From a checkpoint of a small encoder-decoder audio transcriber: 68.8 epochs.
Rows from block 2 of the audio encoder of a small encoder-decoder audio transcriber, named by matrix and row number. Rows with one number belong to one channel. Each number is 500 + 40 x the weight over its row's rms, rounded and kept within 0 to 999. All counts start at 0. Numbers have three digits each. After the name is the row's rms in percent of the matrix's.
After each channel's rows are labels from the 100 clips, of 14848, where the channel reaches its highest value: "responds to" is what is common among them. Only what is clearly more common there than usual is listed. The data: short read English sentences (LibriTTS-R).
# convs1: first pointwise conv (encoder.blocks.2.convs.1.weight, 192x192x1), inputs 0-191
# convs3: second pointwise conv (encoder.blocks.2.convs.3.weight, 192x192x1, transposed), outputs 0-191

convs1.136 099:483446521502501431463481491467500524554433568570607538501481375508508501461492602563509494482501511511510473509482473485510415534586559490458493534494439450540545525454469590500458489518504490466464513463491512423543529535485556425487476466507584494513407503512536464424501540537504531502555539450462491512607486497550512505537435486522514561495525522497461488465449542475523499525456519403516415470492509510536437512478480492476461456493494494444555502452495485509533499531569497506535471494451521480439462534462486510558410471488466511535506473502516541475483472477583483528
convs3.136 105:429530458469507398440524486508495485460514499472494475492499500460557524457517485514462479482487494456466473428456492541523442482463518476544500509463536584466559519581502520539537549495470545478580551477475524530490551533545457518556528504469476573454449513587533529492494500540553541485513604529514473505399523536502533369470524529513467544527500460479499566519525546514495479543440479511502527599483539473469493476521513460496498490479470541488483516572448385548516470532511500540491546553568517481468529494562477503518463529470557440557519521443513542514569528475601477528
responds to: the word "to"

convs1.53 101:499509488538530507505494476563590442489484486466579543490512438557583473511518451509447513490479556522521524556490506495541554513503487515424535502480472528492518559383498583509480527485462507486466496450489577509562553429511472503472530415446520504473416470445509498478531483587453472601532548469461478503546488486441513515448509486527475474521467524487475451555512513510478518488485503440531469458467491495482522504505488475448532462530478436509528517493527486527490502510560463542504498560489559491517354471419517432547459452460489514541527567464471443425502402496475527448
convs3.53 099:548528504530557528460563586520508481538512541619472491436557570550509493503470489479502503537443553495506570522537478541520478558508458430490508521564568482483504431468527430539512531487516498513496564526546497467470534454582475434471534487539497493473526516539522534498516448551415503510503570522504417512480583471529495491525464465461550486537424536479520433553494511503521535586494587523485544495483476425482494422471509475562429458502599530491503548510508479469536553503465483498536500485512485586497497449573482533538497529494535524527543490408453442487497536527475483482
responds to: the word "to"; the word "be"

convs1.78 091:589542486521519515501426490514472571567477489474479500497543514458483521543611508533556504503440482425484456498570508560476537504531459467517538495513515525525509481530506428522544505530467584499530446558499445450555525479473474438549511520479509482456518490543524518604443438566541523492554533514591482453501495525530506485534519424496491493442542528488542447435479479484463520558516520523541507453436488504478490483433493530545489510486564561497518535535437536443458461523446483513529496458478507475451570540448476535512475480478443489547545528431466466460517586525633492470
convs3.78 089:469496479483496481508559536463531472470436420477506493464434508459557485575441546448497523546630514548550485485508528407415510381497428506505510490487454516496477575479551505495490535546466489503511586501434563533504515481514542566494511484462481514521488480524486511531559519501528435520562565510378567518514441532554533491459469518501483550499567532549510509488554506605519476563482531490491544506539541503491510579505476501530531545444477451516474468495494505602500535448440503558444491527500487507514503553448512475462484487545507489489497516541445521465502446450496508524
responds to: the word "was"

convs1.143 090:569468547455502500444519533565438464554477513535563541444480464466469504495572545586464490499441528515536461510468502494437498496484525476473488455495485517536507519506519525524496473453524433535522458459416552464507561545542485467491465476508514411508498493501597560457519500621523565565520480453492515482508525468447476489501566481459527536545559488560488557489477555552543499520526552481606481360438514507466519504449523550517579464468528475534488489512479511584497463551464489518550514539476490518499479503506490501489500528466482448504565422446524490471573495518503565543
convs3.143 088:572434490538476525541460477514507555576526453474537483449487408520517442550520532507508420504588499423475509478466454526546514513473511479521490477443406475443512482497496512502450463528496501511482478470492496459493467472416511473579547507467471542512465480437465456478489513431527493471497453498518508505517504406443428472533504485495480446515436525478516529473490569503522439460564478493493545521468457494508515530523591434600444495540477449472526448408438478505471467540439434397458421494491462452506547546517503431517517474454460464528451548526538510491476494529546492475
responds to: the word "said"

convs1.133 103:521561458490551535434553490486450519485475519436462512437476568532499532447526520563533440486515499437467513538557568516528568520454551461442471445538473497513511476499555428489525478502449436538532494454517556467485596510557527520538478507547512483570531519481465505628549377504490458445499456539450471509511434539557486489516569483478560486482455464521473485527531457478466494515482541550502472462546475476499493507485480527508537495545489529576505499494471504434474498526521633489456516456494475420547541502439539538530456516468534467483467520493491533526485475440536464419
convs3.133 102:486564480467515463531511452487538490485503412527484594464461539460486447543458485517452514551523436520487459563465495491481486469443476494530476586438483543530535515476489488515516518486464432451507503520483554504468516508512513519494403462517547465441501466505504446479558547452568534463481473523455568504482501485540599439496455509530535461554486471539496473474533408391502501433511515530501554516603436489573462472492482511551455464474551465521533501468460466587461600454515529430465471538555426509455565522478508500438478482467441483482499530506518504510497544471450472537
responds to: the word "was"; the word "a"

convs1.77 096:466464508545557545524488513506454480507495472477613571473539504561502459536426471498488590475497518486487470492502492472537523513481524479488498546507443451521566557408499484502520458546542518445572480440495451478547543457468503482467516453510539459488496481431565448454455513468450486621465423479475510508521530542485496537563524551539494575503462472501520491504454466495509470526509514467457472431449487524566567549432553498526486447617461534526494484503564523528528478461492547525527444528554505515445389518476512467440547474446500554485525504437539481528473495548460480466
convs3.77 091:506425518503528537494470454516421504471472505427511466490477581537520485554429485510528436426456572516445521474505397546526534526482494476566501467516494553513512485510515486462485508522503435486566547515551501487548503470536465569492405565441464474499476496394561477465516542531537498461497470441490488446519526536523539478523590512408377507503429462551503502492481471497490478470478471545473466543509433449554476467515533565568475492487499510509429489555460524479484499477549522528531538524435539479536590522474502475514465527485468469594577522510516536494505478444510511513
responds to: the word "he"

convs1.28 100:492517408446533576521522509451550456477521466499561532523529482446551538512439416431530467502513501492545473504485608410537529484553448507511455515498531526452500564456532506445562493600517549546508539497471448493476447447511530499485513405511496494484545465464473532469509399476497435543454556522499517506395525513444450562531495445533470547451488479541505539504505479496512501513514458510514526488473481490462501493556506521546479517533449531516483514519510539514506558530496458598492531529548502500539513399543453406460523522462498484493487511514520511454420448510415534560
convs3.28 111:509556492441546481459524442553477480499504462509464511531521504480480535459525435448458548478437460477487455421482488456399399474526497406476490469541563442503546453588451440440438537456504555500489460507527445446467532537518454453408468467519494503516443436471495502467445474494521486531462499458506489501467519534470487451530472483436495499515475504444466522476497490509533516518447507453423547476509514507451489408489483499471461460546456478415501489550561433461494514526511469531472502460510415496430493459496538492485429488440455419481562445456470498558532490433501463496
responds to: the word "said"

convs1.71 092:452490504537450546506436468513446510516444487492588504493514506489481551488613483496492553559544466473531529502450510508515493545504489476453569517440488511500509520478509454459583508520404480524503509505441564450517549553475508480476508453524487465497511517601525441491502573487488441568524502463469456551476583423521469518440506417507500555489515527514491513504486461540469478501439496541543511564537471503515527528481493491514593506538501545423490557507532495526507467490487449471477491484616553515508409473477448474463490378450437531484519518470437449497519459433438527482
convs3.71 098:476512468416507567499577579530525532557499562547478502467459455493467525544469454472526583506518487524453510480497517512458452447497499495460512506498582504479386572534527444534491536438469554472513481480463541559552490488571516472508512471555459570489556513488515585539483487499431448540513469542475572511494476537535515546419467455542461439510496490525487537478557548521460478522447482504471484502537473511507604488471511540522492529490469581444468458537482491593553531553507452491524518572481487474464576445504571442501423444546508537545498512510539543473521547506524501534
responds to: the word "he"; the word "she"

convs1.122 104:511461551484472573473536516521434463450427466486532533485481502521411536563491522520490615542501452534506467559491554490465452526466498559533554481433445505516550495520427472584505511426483536528364528506486576475522570513503484483446493572482487496468473498539493483498485609564549533523486467455483495586571541529588502509443486556421495494509530476537482448480482470496549550522450494496458471573507498476519497513456516579497544444509492499529492500499485453545485483528448506425484528448518501466461523515496562515529534562524483529552525424515465473477525516472492496508
convs3.122 118:456487500482545536457444511487475473524520560468463529485455526470528498422495547485447484548468515469534501469581493532440484506462523561421442511452453480459517542462496491430530458525519529426480496462470456500605455461477513512543444504526470514504509452455455522602507521444581474438579499410520437477513537492478522537445536483538545524537471538546455528503532498490450534465465513432534474435540424532477514483454497471473575512433500568500442414460505523485557514525509512435508501466537561465458494492503507581425460454504460495460446512491546425497497542471463532526
responds to: the word "she"

convs1.110 100:384497509531527520570492473552446448514513492546513486494515494603477574465541447504417537441531502516521466470500487557545539517433463459543562541494475527567526495414469471464500518525490460441512455514535528505478453450428533469497550468528508571474596497526537523501475580536506549510526444491467467563469555479467458495469496507499484518543444516503493490539525450489480486455447486478480412546589481459568560545506468554505440463467453515528500420466501473555503495524464467492515489541536533520497428536431463455494501527490443546461526491501453511522506420412455524526
convs3.110 108:540548476546499489506545450564534473515463400530493506508525550471501557533542528500473494524499419478569506471512516450423482451542477469512467520545533509486501447562499523533508509532486454521512552479538461549576500556595519512528484505471504434553483550533420515401470505432494481523505518481529513441593465456534517498470522491556484574567531500402514417499541511469538540541412531493450458469466490548488456541490518504551519484471489459479512494458527463572499498524491549509486534458427462537474486436558493519479466515558512515519578426522496522566473589486478571530
responds to: the word "she"

convs1.63 096:449389441493476393510534472462522502507456481566441475489608485503467506451439507537451456575480510444533531507525466524544476499589491482429441532458505519453482538407487522454470510508445520501512476586516534534472481505494515498475521437479446541479459495524462456435461544494498493423552490472523488498441535458432480512444523480531543522508498513476480387535496533532437458483461465518505463521514492479461480437462448490555383476450529530533526524479504478492474480472481516539496481488559561549506499480526458538504604554464485422496481497427488531522478474449485525490
convs3.63 084:526451522481519469523459477526439504522529484532544504520506486537528517420514525504503475528563426529553491494448524421537561478482501432506484537401479565589497481485508511455547504498516474552527512465436574574532438475517416516517518467513524554484549531511511466439508457500446488441441538502522475488471444516522415450450542490592535527458522503531510545558457486478450473546492525468511518500482554544453523550583544490454469512502497523509425471533557489559462466550492525538486494499486500559531504492562465509556532546547519513535565528572424498592601482540483561470
responds to: the word "to"

convs1.150 100:472485526447443492513514558521454512455467550481470435401469497543551489515533438589572494475479505470520464574508423486506502521487554500487430475514483543511500519468458429452529495509443497511556477534523499422523501447490488492470546452511477502546484518555481524576538441476503417432544485466530497486511481557455407573529529531474488589461482512550494478510559545486511491546492528487578497513551484502478400506540485466551553461558535462514473467464497436423472529510482534527403444487536534525484529572455447467552449549476482521435459479476551533510535482455488461508
convs3.150 104:603511515495510526351489566453458524549522490459504420499448510532525491502489522474489556450497525557481546518523475470452495504602484492526558481468415429512544469489540497449523537544540536464503484403480433499542548431489440488531457499473517514429478437507517465504523516539479425470497519511503487540447458549510504494496478582459527509440454526476439506521482549496515477549521543530494420521451586438468479526445584483486505495469501562548511469543507523438566408447478491504487430444504498515494477499506461450548502507545540450478492473510502515458557463507522499547
responds to: the word "was"

convs1.186 100:500509544493547443582474405543520541496512516556541545452525533449472535599521579475472443516482547529506466529499488588469413391533485480541524471517528543566558486459522551537509548520542496522504489540438581454548547482590467513567445502479527434543455498481521456481479571533514442525504465433502550462535508505527480515576499437507475488544455492612499489516468516584422467482474466530490479545493486569473524479505500442478518509531426508490512564500492472555513562508518488526482506519482428474544471461504511461522434454484512438523526459519487505492480494507469510533
convs3.186 108:495563474461503587547494537468495450498466561428467436537515485493448546515502496434464499481486442496459434509500475431504487488450498545485512499554514454515491528499508464528476548482532483524499446488480493462434550521527413476480526476451475536470551541563550538497482499434490534473524547500460516522457479467535520448532480476544549421530569413449523531422554396430470490490496474426507522528542503451482499500485450522493467496531539466547515599581521441518442611537528466517458516429506512421510567533476489461530484458457466521534502517536525535564494477499538415464
responds to: the word "said"

convs1.32 102:505513528474494496579494622513461433500512472556534539556554578540514514530492455470473554455515544512495469557519526524525410475500538547521491528409465440458502537471421467465503435491464541475488518523477508460532512532526527463486511510579491490434500517507495472442440507488528471486467471491518519548593549459453505486514449587486487539475517471513520520468419535506502574541471552464398498509527495525556522491543432467451512468540489488527539492465536565611543490543454447554526454539521547488525477502491444496505610570516484497452505547468471530525444483453506468536
convs3.32 099:516485456553510472434520516468551507457493430520592463498459546452533576571476470426470540510485485446516532492401480472521559536500544486452507554462493551473558386526462500509436467546483517479495500502498491484468504510571514506527528531550503525422433495571491485516537563459528510511480482555511573548546520555453479426442522589567462492547500451492452487555552491549562499499480582499487483453509491491432477460575486471489527455545510477474512402509468500531520466499446475522563450470469562442527585501511515477493453490445471458524526516503531492499543492444465468510
responds to: the word "he"

convs1.69 108:512481455575504471531558487543541538545492527479482526459441432567514558449438521549531477479467440466520534553495534484500500544494472574476596469485461466473478543479479488432495479518495541529483426460456552447478537492478511451428463410464445582523449497558483482463484488467474469542536497504517456496546484497446512587537481487456505510517558461494453569518463534456502445536464546512527509539538507550440528474502445532596439573482444508507464522492552496483432464518560486543431555450503498507504453492450529485515499456529432472514463521444463559430471427544477483443
convs3.69 110:535523520517503596550498456508500525525453515544580528557531527490578514467462461508520503506438531464507538536488517576518524559490434504516488530507484453526478383520454461506480519564524505521508555469505509491510476501472454504475493507513516524553504513514564446497481501558419507502519517588515521453503558490418483493521538381509492523523478525498547497456566558472549548511499449542536560525526518465489491506475481459533434505530466511529532508563456491487566559551460434582482474529475526588620545484573535553555509483451522530556520506519465489549516523540411508573
responds to: the word "to"