config.toml
encoder_arch = "quartznet"
model = "encoder-decoder audio transcriber"
n_mels = 80
spec_augment = true
decoder_layers = 6
decoder_norm = "layernorm"
decoder_mlp_ratio = 4
decoder_fused_qkv = true
decoder_positions = "rope"
eps = 1e-06
batch_size = 256
lr_schedule = "cosine"
final_lr_fraction = 0
Rows from block 2 of the text decoder of a small encoder-decoder audio transcriber, named by matrix and row number. Rows with one number belong to one neuron. Each number is 128 + 24 x the weight over its row's rms, rounded and kept within 0 to 255. All counts start at 0. Numbers have three digits each.
After each neuron's rows are labels from the 100 texts, of 14848, where the neuron reaches its highest value: "tokens" is the input token at the peak. Only what is clearly more common there than usual is listed. The data: short read English sentences (LibriTTS-R). In brackets: how many of the 100.
# fc1: MLP up (decoder.blocks.2.mlp.fc1.weight, 768x192), inputs 96-191
# fc2: MLP down (decoder.blocks.2.mlp.fc2.weight, 192x768, transposed), outputs 96-191

fc1.707:131102183097136144145142154134123133113106120095122127132087184113150152165108135113121095164148105136097104144151189138078104108133132140084127102123139178098106113099117113104124126145115166138143109127104136111106125128111106138142115113132200121124117159131145111121151122127170128168
fc2.707:138142054146130142153138135139144124153135171115152141164127104116111110095177117124128127089115113118113132117139157105107183189139097094118125161140125127180148104163103145121120100143121093161113118113108115109124086104121142099148109163118118115134078101148123178141120112125120116131
tokens: "what" (100)

fc1.495:104120120165091157136124136141128115152141120159135111133118150120102115119156139128066117122111155130062166093106125136092117137112083096135120116133128072151110134089116158133126088083127112141149130146124136149102141149120152126137169148128107106150161131177101154126121115119106181148
fc2.495:130125110115117131136170123144116115115083119151170154114142128113122139130108132118116116120136088133139109118139099137151108141154157112112108123120171100129126121132101124107162134112147167144130163141147112109159124109096141171120050164170131114121110128126162091116135159126132117145
tokens: "do" (72); "pretty" (9); "didn't" (7)

fc1.368:110165128102143176130133111070120107154179079143113114141110118127112120142134119168114113099130131165106134127149123120097137146148100188139115108146136104114097184119123104114134127151151130090146127144118127126108129151142118129133085155131153105098152124113136145150130093145184152092
fc2.368:107152148135145136158152147110131144122111088102107130143081130092148140155141112173093097087138122143121155124150190163138125137150110160131125114113115142078118137088112146098130129145153081108123096135129145106108153140108105121151110166155104112142126099141164134114083128151152128138
tokens: "her" (62); "far" (15); "fell" (8)

fc1.573:120161081121119153117160113112106173120144128160102142160126086162093121112126138183134112111163130139150219113128108155120124137135094141161145108117052132102100091124128142065107095130154109075113119117119147138102104149132080144118107159132160096112164115101154146159119111149124176114
fc2.573:113107105103160146114152086113187156112169123085118150147127135121105126141094091148128114105186177149128176099140096111110133108148104104153148135090131141099141093132063127159135130108122125101132123144083105114136101146103105123116102144132123126141124101088154146122125111098146108154
tokens: "her" (15); "home" (11); "well" (8); "more" (7)

fc1.395:118124140142139149106105134137131157082149132101088168130117134135088175137135108139142128144152133168146133142107154114106123143130109125154142132120132165166070091079118185096115157122116121112129124117156164123102132123117096133131150136093160091136134125125110145151139108157135165134
fc2.395:128168071117128110117158138117130158143095124119111150109105140121130157115122148108146149115097090131164155099119157107131107110087136161085145140125137186140185169146160113107139141094130133120137144120145149126155105100078088127145162130125162135153104150133099152109159155153123116145
tokens: "what" (40); "'" (40); "why" (13)

fc1.453:135138126080119141134141151123142127108103102160091117123163159138134159169157147120117118164164095150150086135153140139112144125130118136081123091179129183101092106137184136112109132154110140117127095102148138100132150121131112118110134145099156129125146107131143118146108098158140112092
fc2.453:082119127152104124145144150168148075134143120112157140127122101108132141095104105107130103125111111132134164135125101091138138133121112107159154180101118126149164173127103145142135159148131131154131128149142165131147099113108140105129130151139077143124080132121098140114152136114114161152
tokens: "got" (22); "ought" (15); "went" (15); "want" (13)

fc1.52:117148102112133151115117114148132115122134135129107120138142117148111157156122122124102134079131127181109158136090125137106122145130118126101113133109118112122119144077088174101121114097135125111163132136116113109114127130104136112147166174095104083124168103132129109146101114127143166144
fc2.52:164107062143125134165086149173116100109103143125150137125167126161127128133121132096151109096152120123143189069121144113166084144111109100120154139156165131107121122119107139131156116109184124151123158129123135116165083127093142168138123132172107115125082125102153125141146159102126147164
tokens: "do" (100)

fc1.412:127104124122131158137097105119144156108140124125096145131111158125127114096114114107133144147144141150124120124125196157084102121149111123111173131124113143143115127087139156129086152135113129135081104102158119069096166159149095128137134158111139122115102160108105121141156108119125158134
fc2.412:128163124112121144137146117161108105170073124147134127129151104113136131113126147172152106110127110140130124159111132112182148127168082133124112128152103166120137153113174090096131141156137098081138152115095102172109074110099131119107077114112176097140110098150180124132091124133134092073
tokens: "what" (100)

fc1.767:123185149130156123123125103125169138124130086120109125146140119122147135114104092128086100102104154145139100144097169128137106127181133166162145087098112118096137147146134100157103142142133144111130123155114122127112140157170111117149101117117080104129118144122161095119087121155158109107
fc2.767:145112104136111122102141173172138103085134135117134145161132121120083144162133125125173141102152103126131160127155147098143145103117112127163092136188089187150125090094135180136131100148138111113122146089152148202139116130125124171086142079141142148088089124082151111119119138133156168125
tokens: "of" (28); "the" (19); "at" (16); "in" (14)

fc1.204:128168101093163159131107123117128149121154125161131127116123104134096158103119115140118140094125155164136193116143141140116130176128133157127090118137101163099101152131133110120138131157135133125129107148107129129114115135149098099121098184145154097081128105110154137163123107149195150122
fc2.204:133143132155109151124159121127168137168119134119156164147127117128104130137114153140139110155176113141139126078082126135124147106108129120140105145131166165120115160147104116150135147117116085137148147141110153119149146087164154173154119114151120127134117115140104149105119135104104102117
tokens: "her" (99)

fc1.171:114175101107157157116140088083158107141185103147133122154102107126114107117134142156120095070154118169111178127141160168120107157143122171138126122105140151111133135119138125092130105121129113097109120119131150110140145122113088116109105156142164126104134119083171140141141124151173157105
fc2.171:105127119151109153127131138109173151171112149099158154123155140126108100127123128155135118179204136113146171111111129111136181100121126111144133149129118144112146138151087080149120133152107109119118125167129129136136133103166105166148138129150129109131124096104096152103096137123101140124
tokens: "her" (92)

fc1.112:136103167132119133094143129107086125108142129112124145127154131127157156172082133128098101122128100120085125147132172118103121111128116141113108128113157162115099133105088140136107160093136174085107083146105157147116111123106139124123142105113122131088130137090160110136136119159117154134
fc2.112:134134099134131125175115110146170149165116168125139121079110119131122138107176155121131096116107119143141146118088106104128146166082122129079127112150120192135133121145148139096100132183134040163158126151100077142107149093142158160063115177152137112154114135160110142133125149148108119137
tokens: "'" (62); "say" (18)

fc1.449:077118140091135162130136140127099129150164117138118137162121147102120126138102095156120124164114151153083078154111135121099154125146111192124136076130151118138098120092119144135115087140099206125146125104149157121110123115136144149125164106161156122140131090148124147114142113155094161168
fc2.449:169116078135190113121094135090169093076102140092145147084124124132131127118115154117137113120124106156142176132134131128154096102128099157172195122089130145164170083141105107092154125153137063124137146107124130132165104105118138138097108131133149130118126100101122127135147119150144127100
tokens: "much" (20); "quite" (17); "right" (14); "listen" (11)

fc1.350:108145121145115122135119092145091125125151115127079115162126143128148150089106106138112094106107149136140173144102149135092107145189140141110142096100101134135129121124170126128112126158127127111136131162155099115092118158166127140157119135152100061148107115136134149117105118148136141128
fc2.350:150128116145119113137135139130094121140122153122120106161184151131119154111147114129158119124109120101103109129147110118139135134109140099136101158072142097112131140151087079161158124148134154144088119149149167147155108124102132139124171111144116117138087155110152103134128124113129112179
tokens: "of" (100)

fc1.177:136126127126112121168139155161101125112095127178133092119151167146146169147122168105071129142154105138109106107124149127054121134122118130092071128144146117090107175128138130126105195119116139119172079140132162103109131113132153131151151162115103121130134156125127121165106097181109143136
fc2.177:123102124124133124139142112102130157099096164075148133101117115143152114124167098138132123138103156169097097114131143122124142148130148121109136141137140120135102109137122135103137127116111112160162152142180136107126147094137144141131113111101124115125120164149128143124156114106116095145
tokens: "turned" (49); "hear" (12); "tried" (10); "came" (8)

fc1.572:128198162068146121120141077112122149100150108130099095132118138102158124126123102113082126117128139129122114171134149134088140153166127185148129099110111161088101165118138108132085130120144130119161099146130150109107144149145114109113132143096115088111144131118171111148117088125170116136
fc2.572:117152192098140158120118094085117110167139143111123157170092106112141098120150151123119148158144122115126089127115152114131132136140096149144172128136114131115089141127096140162104121130110095115147151128095176134078149086141138148130114155127118113113167132136127130103110133131118115112
tokens: "turned" (16); "fell" (9)

fc1.85:116124163133119149128143168164134150074171127112109146142162149143109149178127117152096120135153125169116147166120109122117119169120091135138068104100127124118102110121116157116113092117119160090136142136121138137133098139156145148160116122109150105135108095122127107140117126172113128106
fc2.85:147159096116136161131109080149129140108154096117148129122094123130097106128084126145102093181104147157089120138117180118145105093139137137117104135140150184136141111106143132160169145158104087100147142171121121167140120124120146146077112155139117138127134151144129132137105148148137133133
tokens: "'" (93); "know" (7)

fc1.257:139159129127125104117120101102114136134165123156150114117154166126122135123099112120113134082126107161135132111116163141107102134120129137122108102158142177099109208126107141109109158119162129104171102097102118167100129150098126120138103151093111136099177149107168089136121085186166139133
fc2.257:117132173106123150123119097125128081097148138147147096107100122147133127092147112133136133154099172141113093140093111114127143124140154152130147155130179136157143068100119096124156138126097110114149151133162086095107133133176141148092126090090109135151099174141096187130109089112111143180
tokens: "turned" (34); "come" (14); "heard" (11); "hand" (10)

fc1.320:091144145110100141144159134153113124144132130116076135177156152120129144133132122166089119084129150138074160121094138116111144131146084139143120124115116115111133113103097137152120061126131143138144095125113117133113126150150155145161130117147090106146140110147121157125077117138117145142
fc2.320:116137139176157115104091095137084136132125120141146120095163103145144137096060133143173115110118112119136148093103129112128133115163146130125137107157125152163161162116104103168165124159153172095144131150116110097142153112119172126118099145118164135119096133084131121131108150114168150136
tokens: "do" (67); "said" (23)

fc1.501:141122155141121138096148118144117106104134127129117162189158100141132136119114131176131095120201091139127191163145151117129086129141072132118114131141145126131096134126099116106118099091166160074104115133133150135109096153089088154119113131111125130091150112108175132160137105108132150100
fc2.501:113162125110134115157124105138129147115103107121118083093096122104108136140149143098170114109100142159125120127106093130150164124087119138116089120147149127110132158160195114146133139147096085160200185139128145116134126099123150115115098129149134109157104109168118119094081120103158106131
tokens: "'" (100)

fc1.289:123172132112097123123129079161116140185116111154130121147139117116108161147125150127081143057116121184126134124121126186101122189133095127121107124119126120138128162118127121138137096102143142119149136140113083072129121137093139085143130183124139096136129095145131103139095105145157137117
fc2.289:134101103114147134140183148105107126128118153099158154129190100125111116120126093107185132126133168141106151091145123085153128123142107143119109139164075108145073083104100118107121122147161123116097146117127126137137115140099135179147122083149144132093166135091137174128160134127130149153
tokens: "do" (100)

fc1.214:117152122117109162145162124179122138134145113131081108145119136151116168121149161140111119090119141152100174107109130110091141132133107120116123130136103118115109100119120125097113081146134116144150127132150120096124131138120107110137141156134129086150123088147123169126074112127121194154
fc2.214:121084119133112104129133126115109116123123125088160130142176148095145105143135117118173165125121073107143151133136141090170114131141148117129114143131141123155134137143069148149159101086146140119126174165100141162147096104065185148122100155118103118110139095094141117109167147092105126141
tokens: "do" (70); "is" (23); "at" (7)

fc1.274:120161164133147129139123124095142112134154118180140100146133154142129144122097156126088118096150102151116110133167157119041123143123128118099101103147123150093057180122158137140101152147125147110160120113142129088134156159153110135124100151099112136092166108104163132147124092161133145110
fc2.274:140119139132105098141122135155140112139130141130137125100102169124129106124135173126145130118098121130124115142078135087131139121161160139090132138121125152157119115128103146112160114132120072118159105125158064091144120126163132112144134143094105132163134132168098188127105126089088110186
tokens: "turned" (49); "put" (15)

fc1.247:105105168067156125106130117112123136104140124131151108118166156127148114153123164135111134133178148139116110102136169152073075120145149149123147107160108145112091182085090126088095129083139157117125078107130143079118125176118097118097144127113155121115151115097148126137135114126135151136
fc2.247:141125159157174128143127150149100122100143112180136086151123149127171133095090126116092126146114155138101143139139158135039101111110135163123150103116109144086110130121172133133104167127116171138111128113142101095092135163094142088152116073139128071118107144129129083138138120124139182143
tokens: "much" (11); "burst" (9); "set" (8); "looked" (7)

fc1.268:118157101120132154116114083109110134125122122104120132116141094123155152140093164105113109083132096161149141153120139134132132128159154194080133154156133129113118126107103130100129161127142120088119109147116094107121118121141142142108099159148135094125137115134179086135133123155176128097
fc2.268:149100177148104132115122198124137129106117122167148129119133161155098106087180118138155155180170177123157128075172152157102134113090111118135122152116135128131148093146139122138126141135094137138116111122166148138154151135162131134122157091115120157114106140110099136154162148095122121140
tokens: "her" (78)

fc1.597:132115117083107171141121108195119133113117111134093114128133163136144188154136175118125105134142130165107122102103130189081149126111095110093138122132103148113106125094153157127110134125127083139156120142144099076120144126156119113117152136113154098145127111159139136170100132094149140143
fc2.597:126135127143110098112152103100132126172156111110137179084123109107096095092125136172133175161149118110152154165149130099119139119170119151109093136134145141139151082106102101105170144156136127120126173128139111171131099108116133122092094122129107139109128159127094150118155099137138166136
tokens: "do" (22); "you" (20); "we" (18); "is" (14)

fc1.593:101138142128123145064124102111129129092165124118147141179143114139123137154130133153119103126150132155154149171122130116138104129137119110129124148143115119104095147111124138121126122105175106083109131130163159137103120136124136138102160131096127120112153085070165129141165126166104130090
fc2.593:123132105096113132148133129129129122118138098101139108107079114124084121143129106122151126151124164155133118160147094158116143146094125134092100126099161134138147084135209142142165168178099081131161171135144138097146142114102135139122123184175108137144098142158094113144115114144110164136
tokens: "'" (100)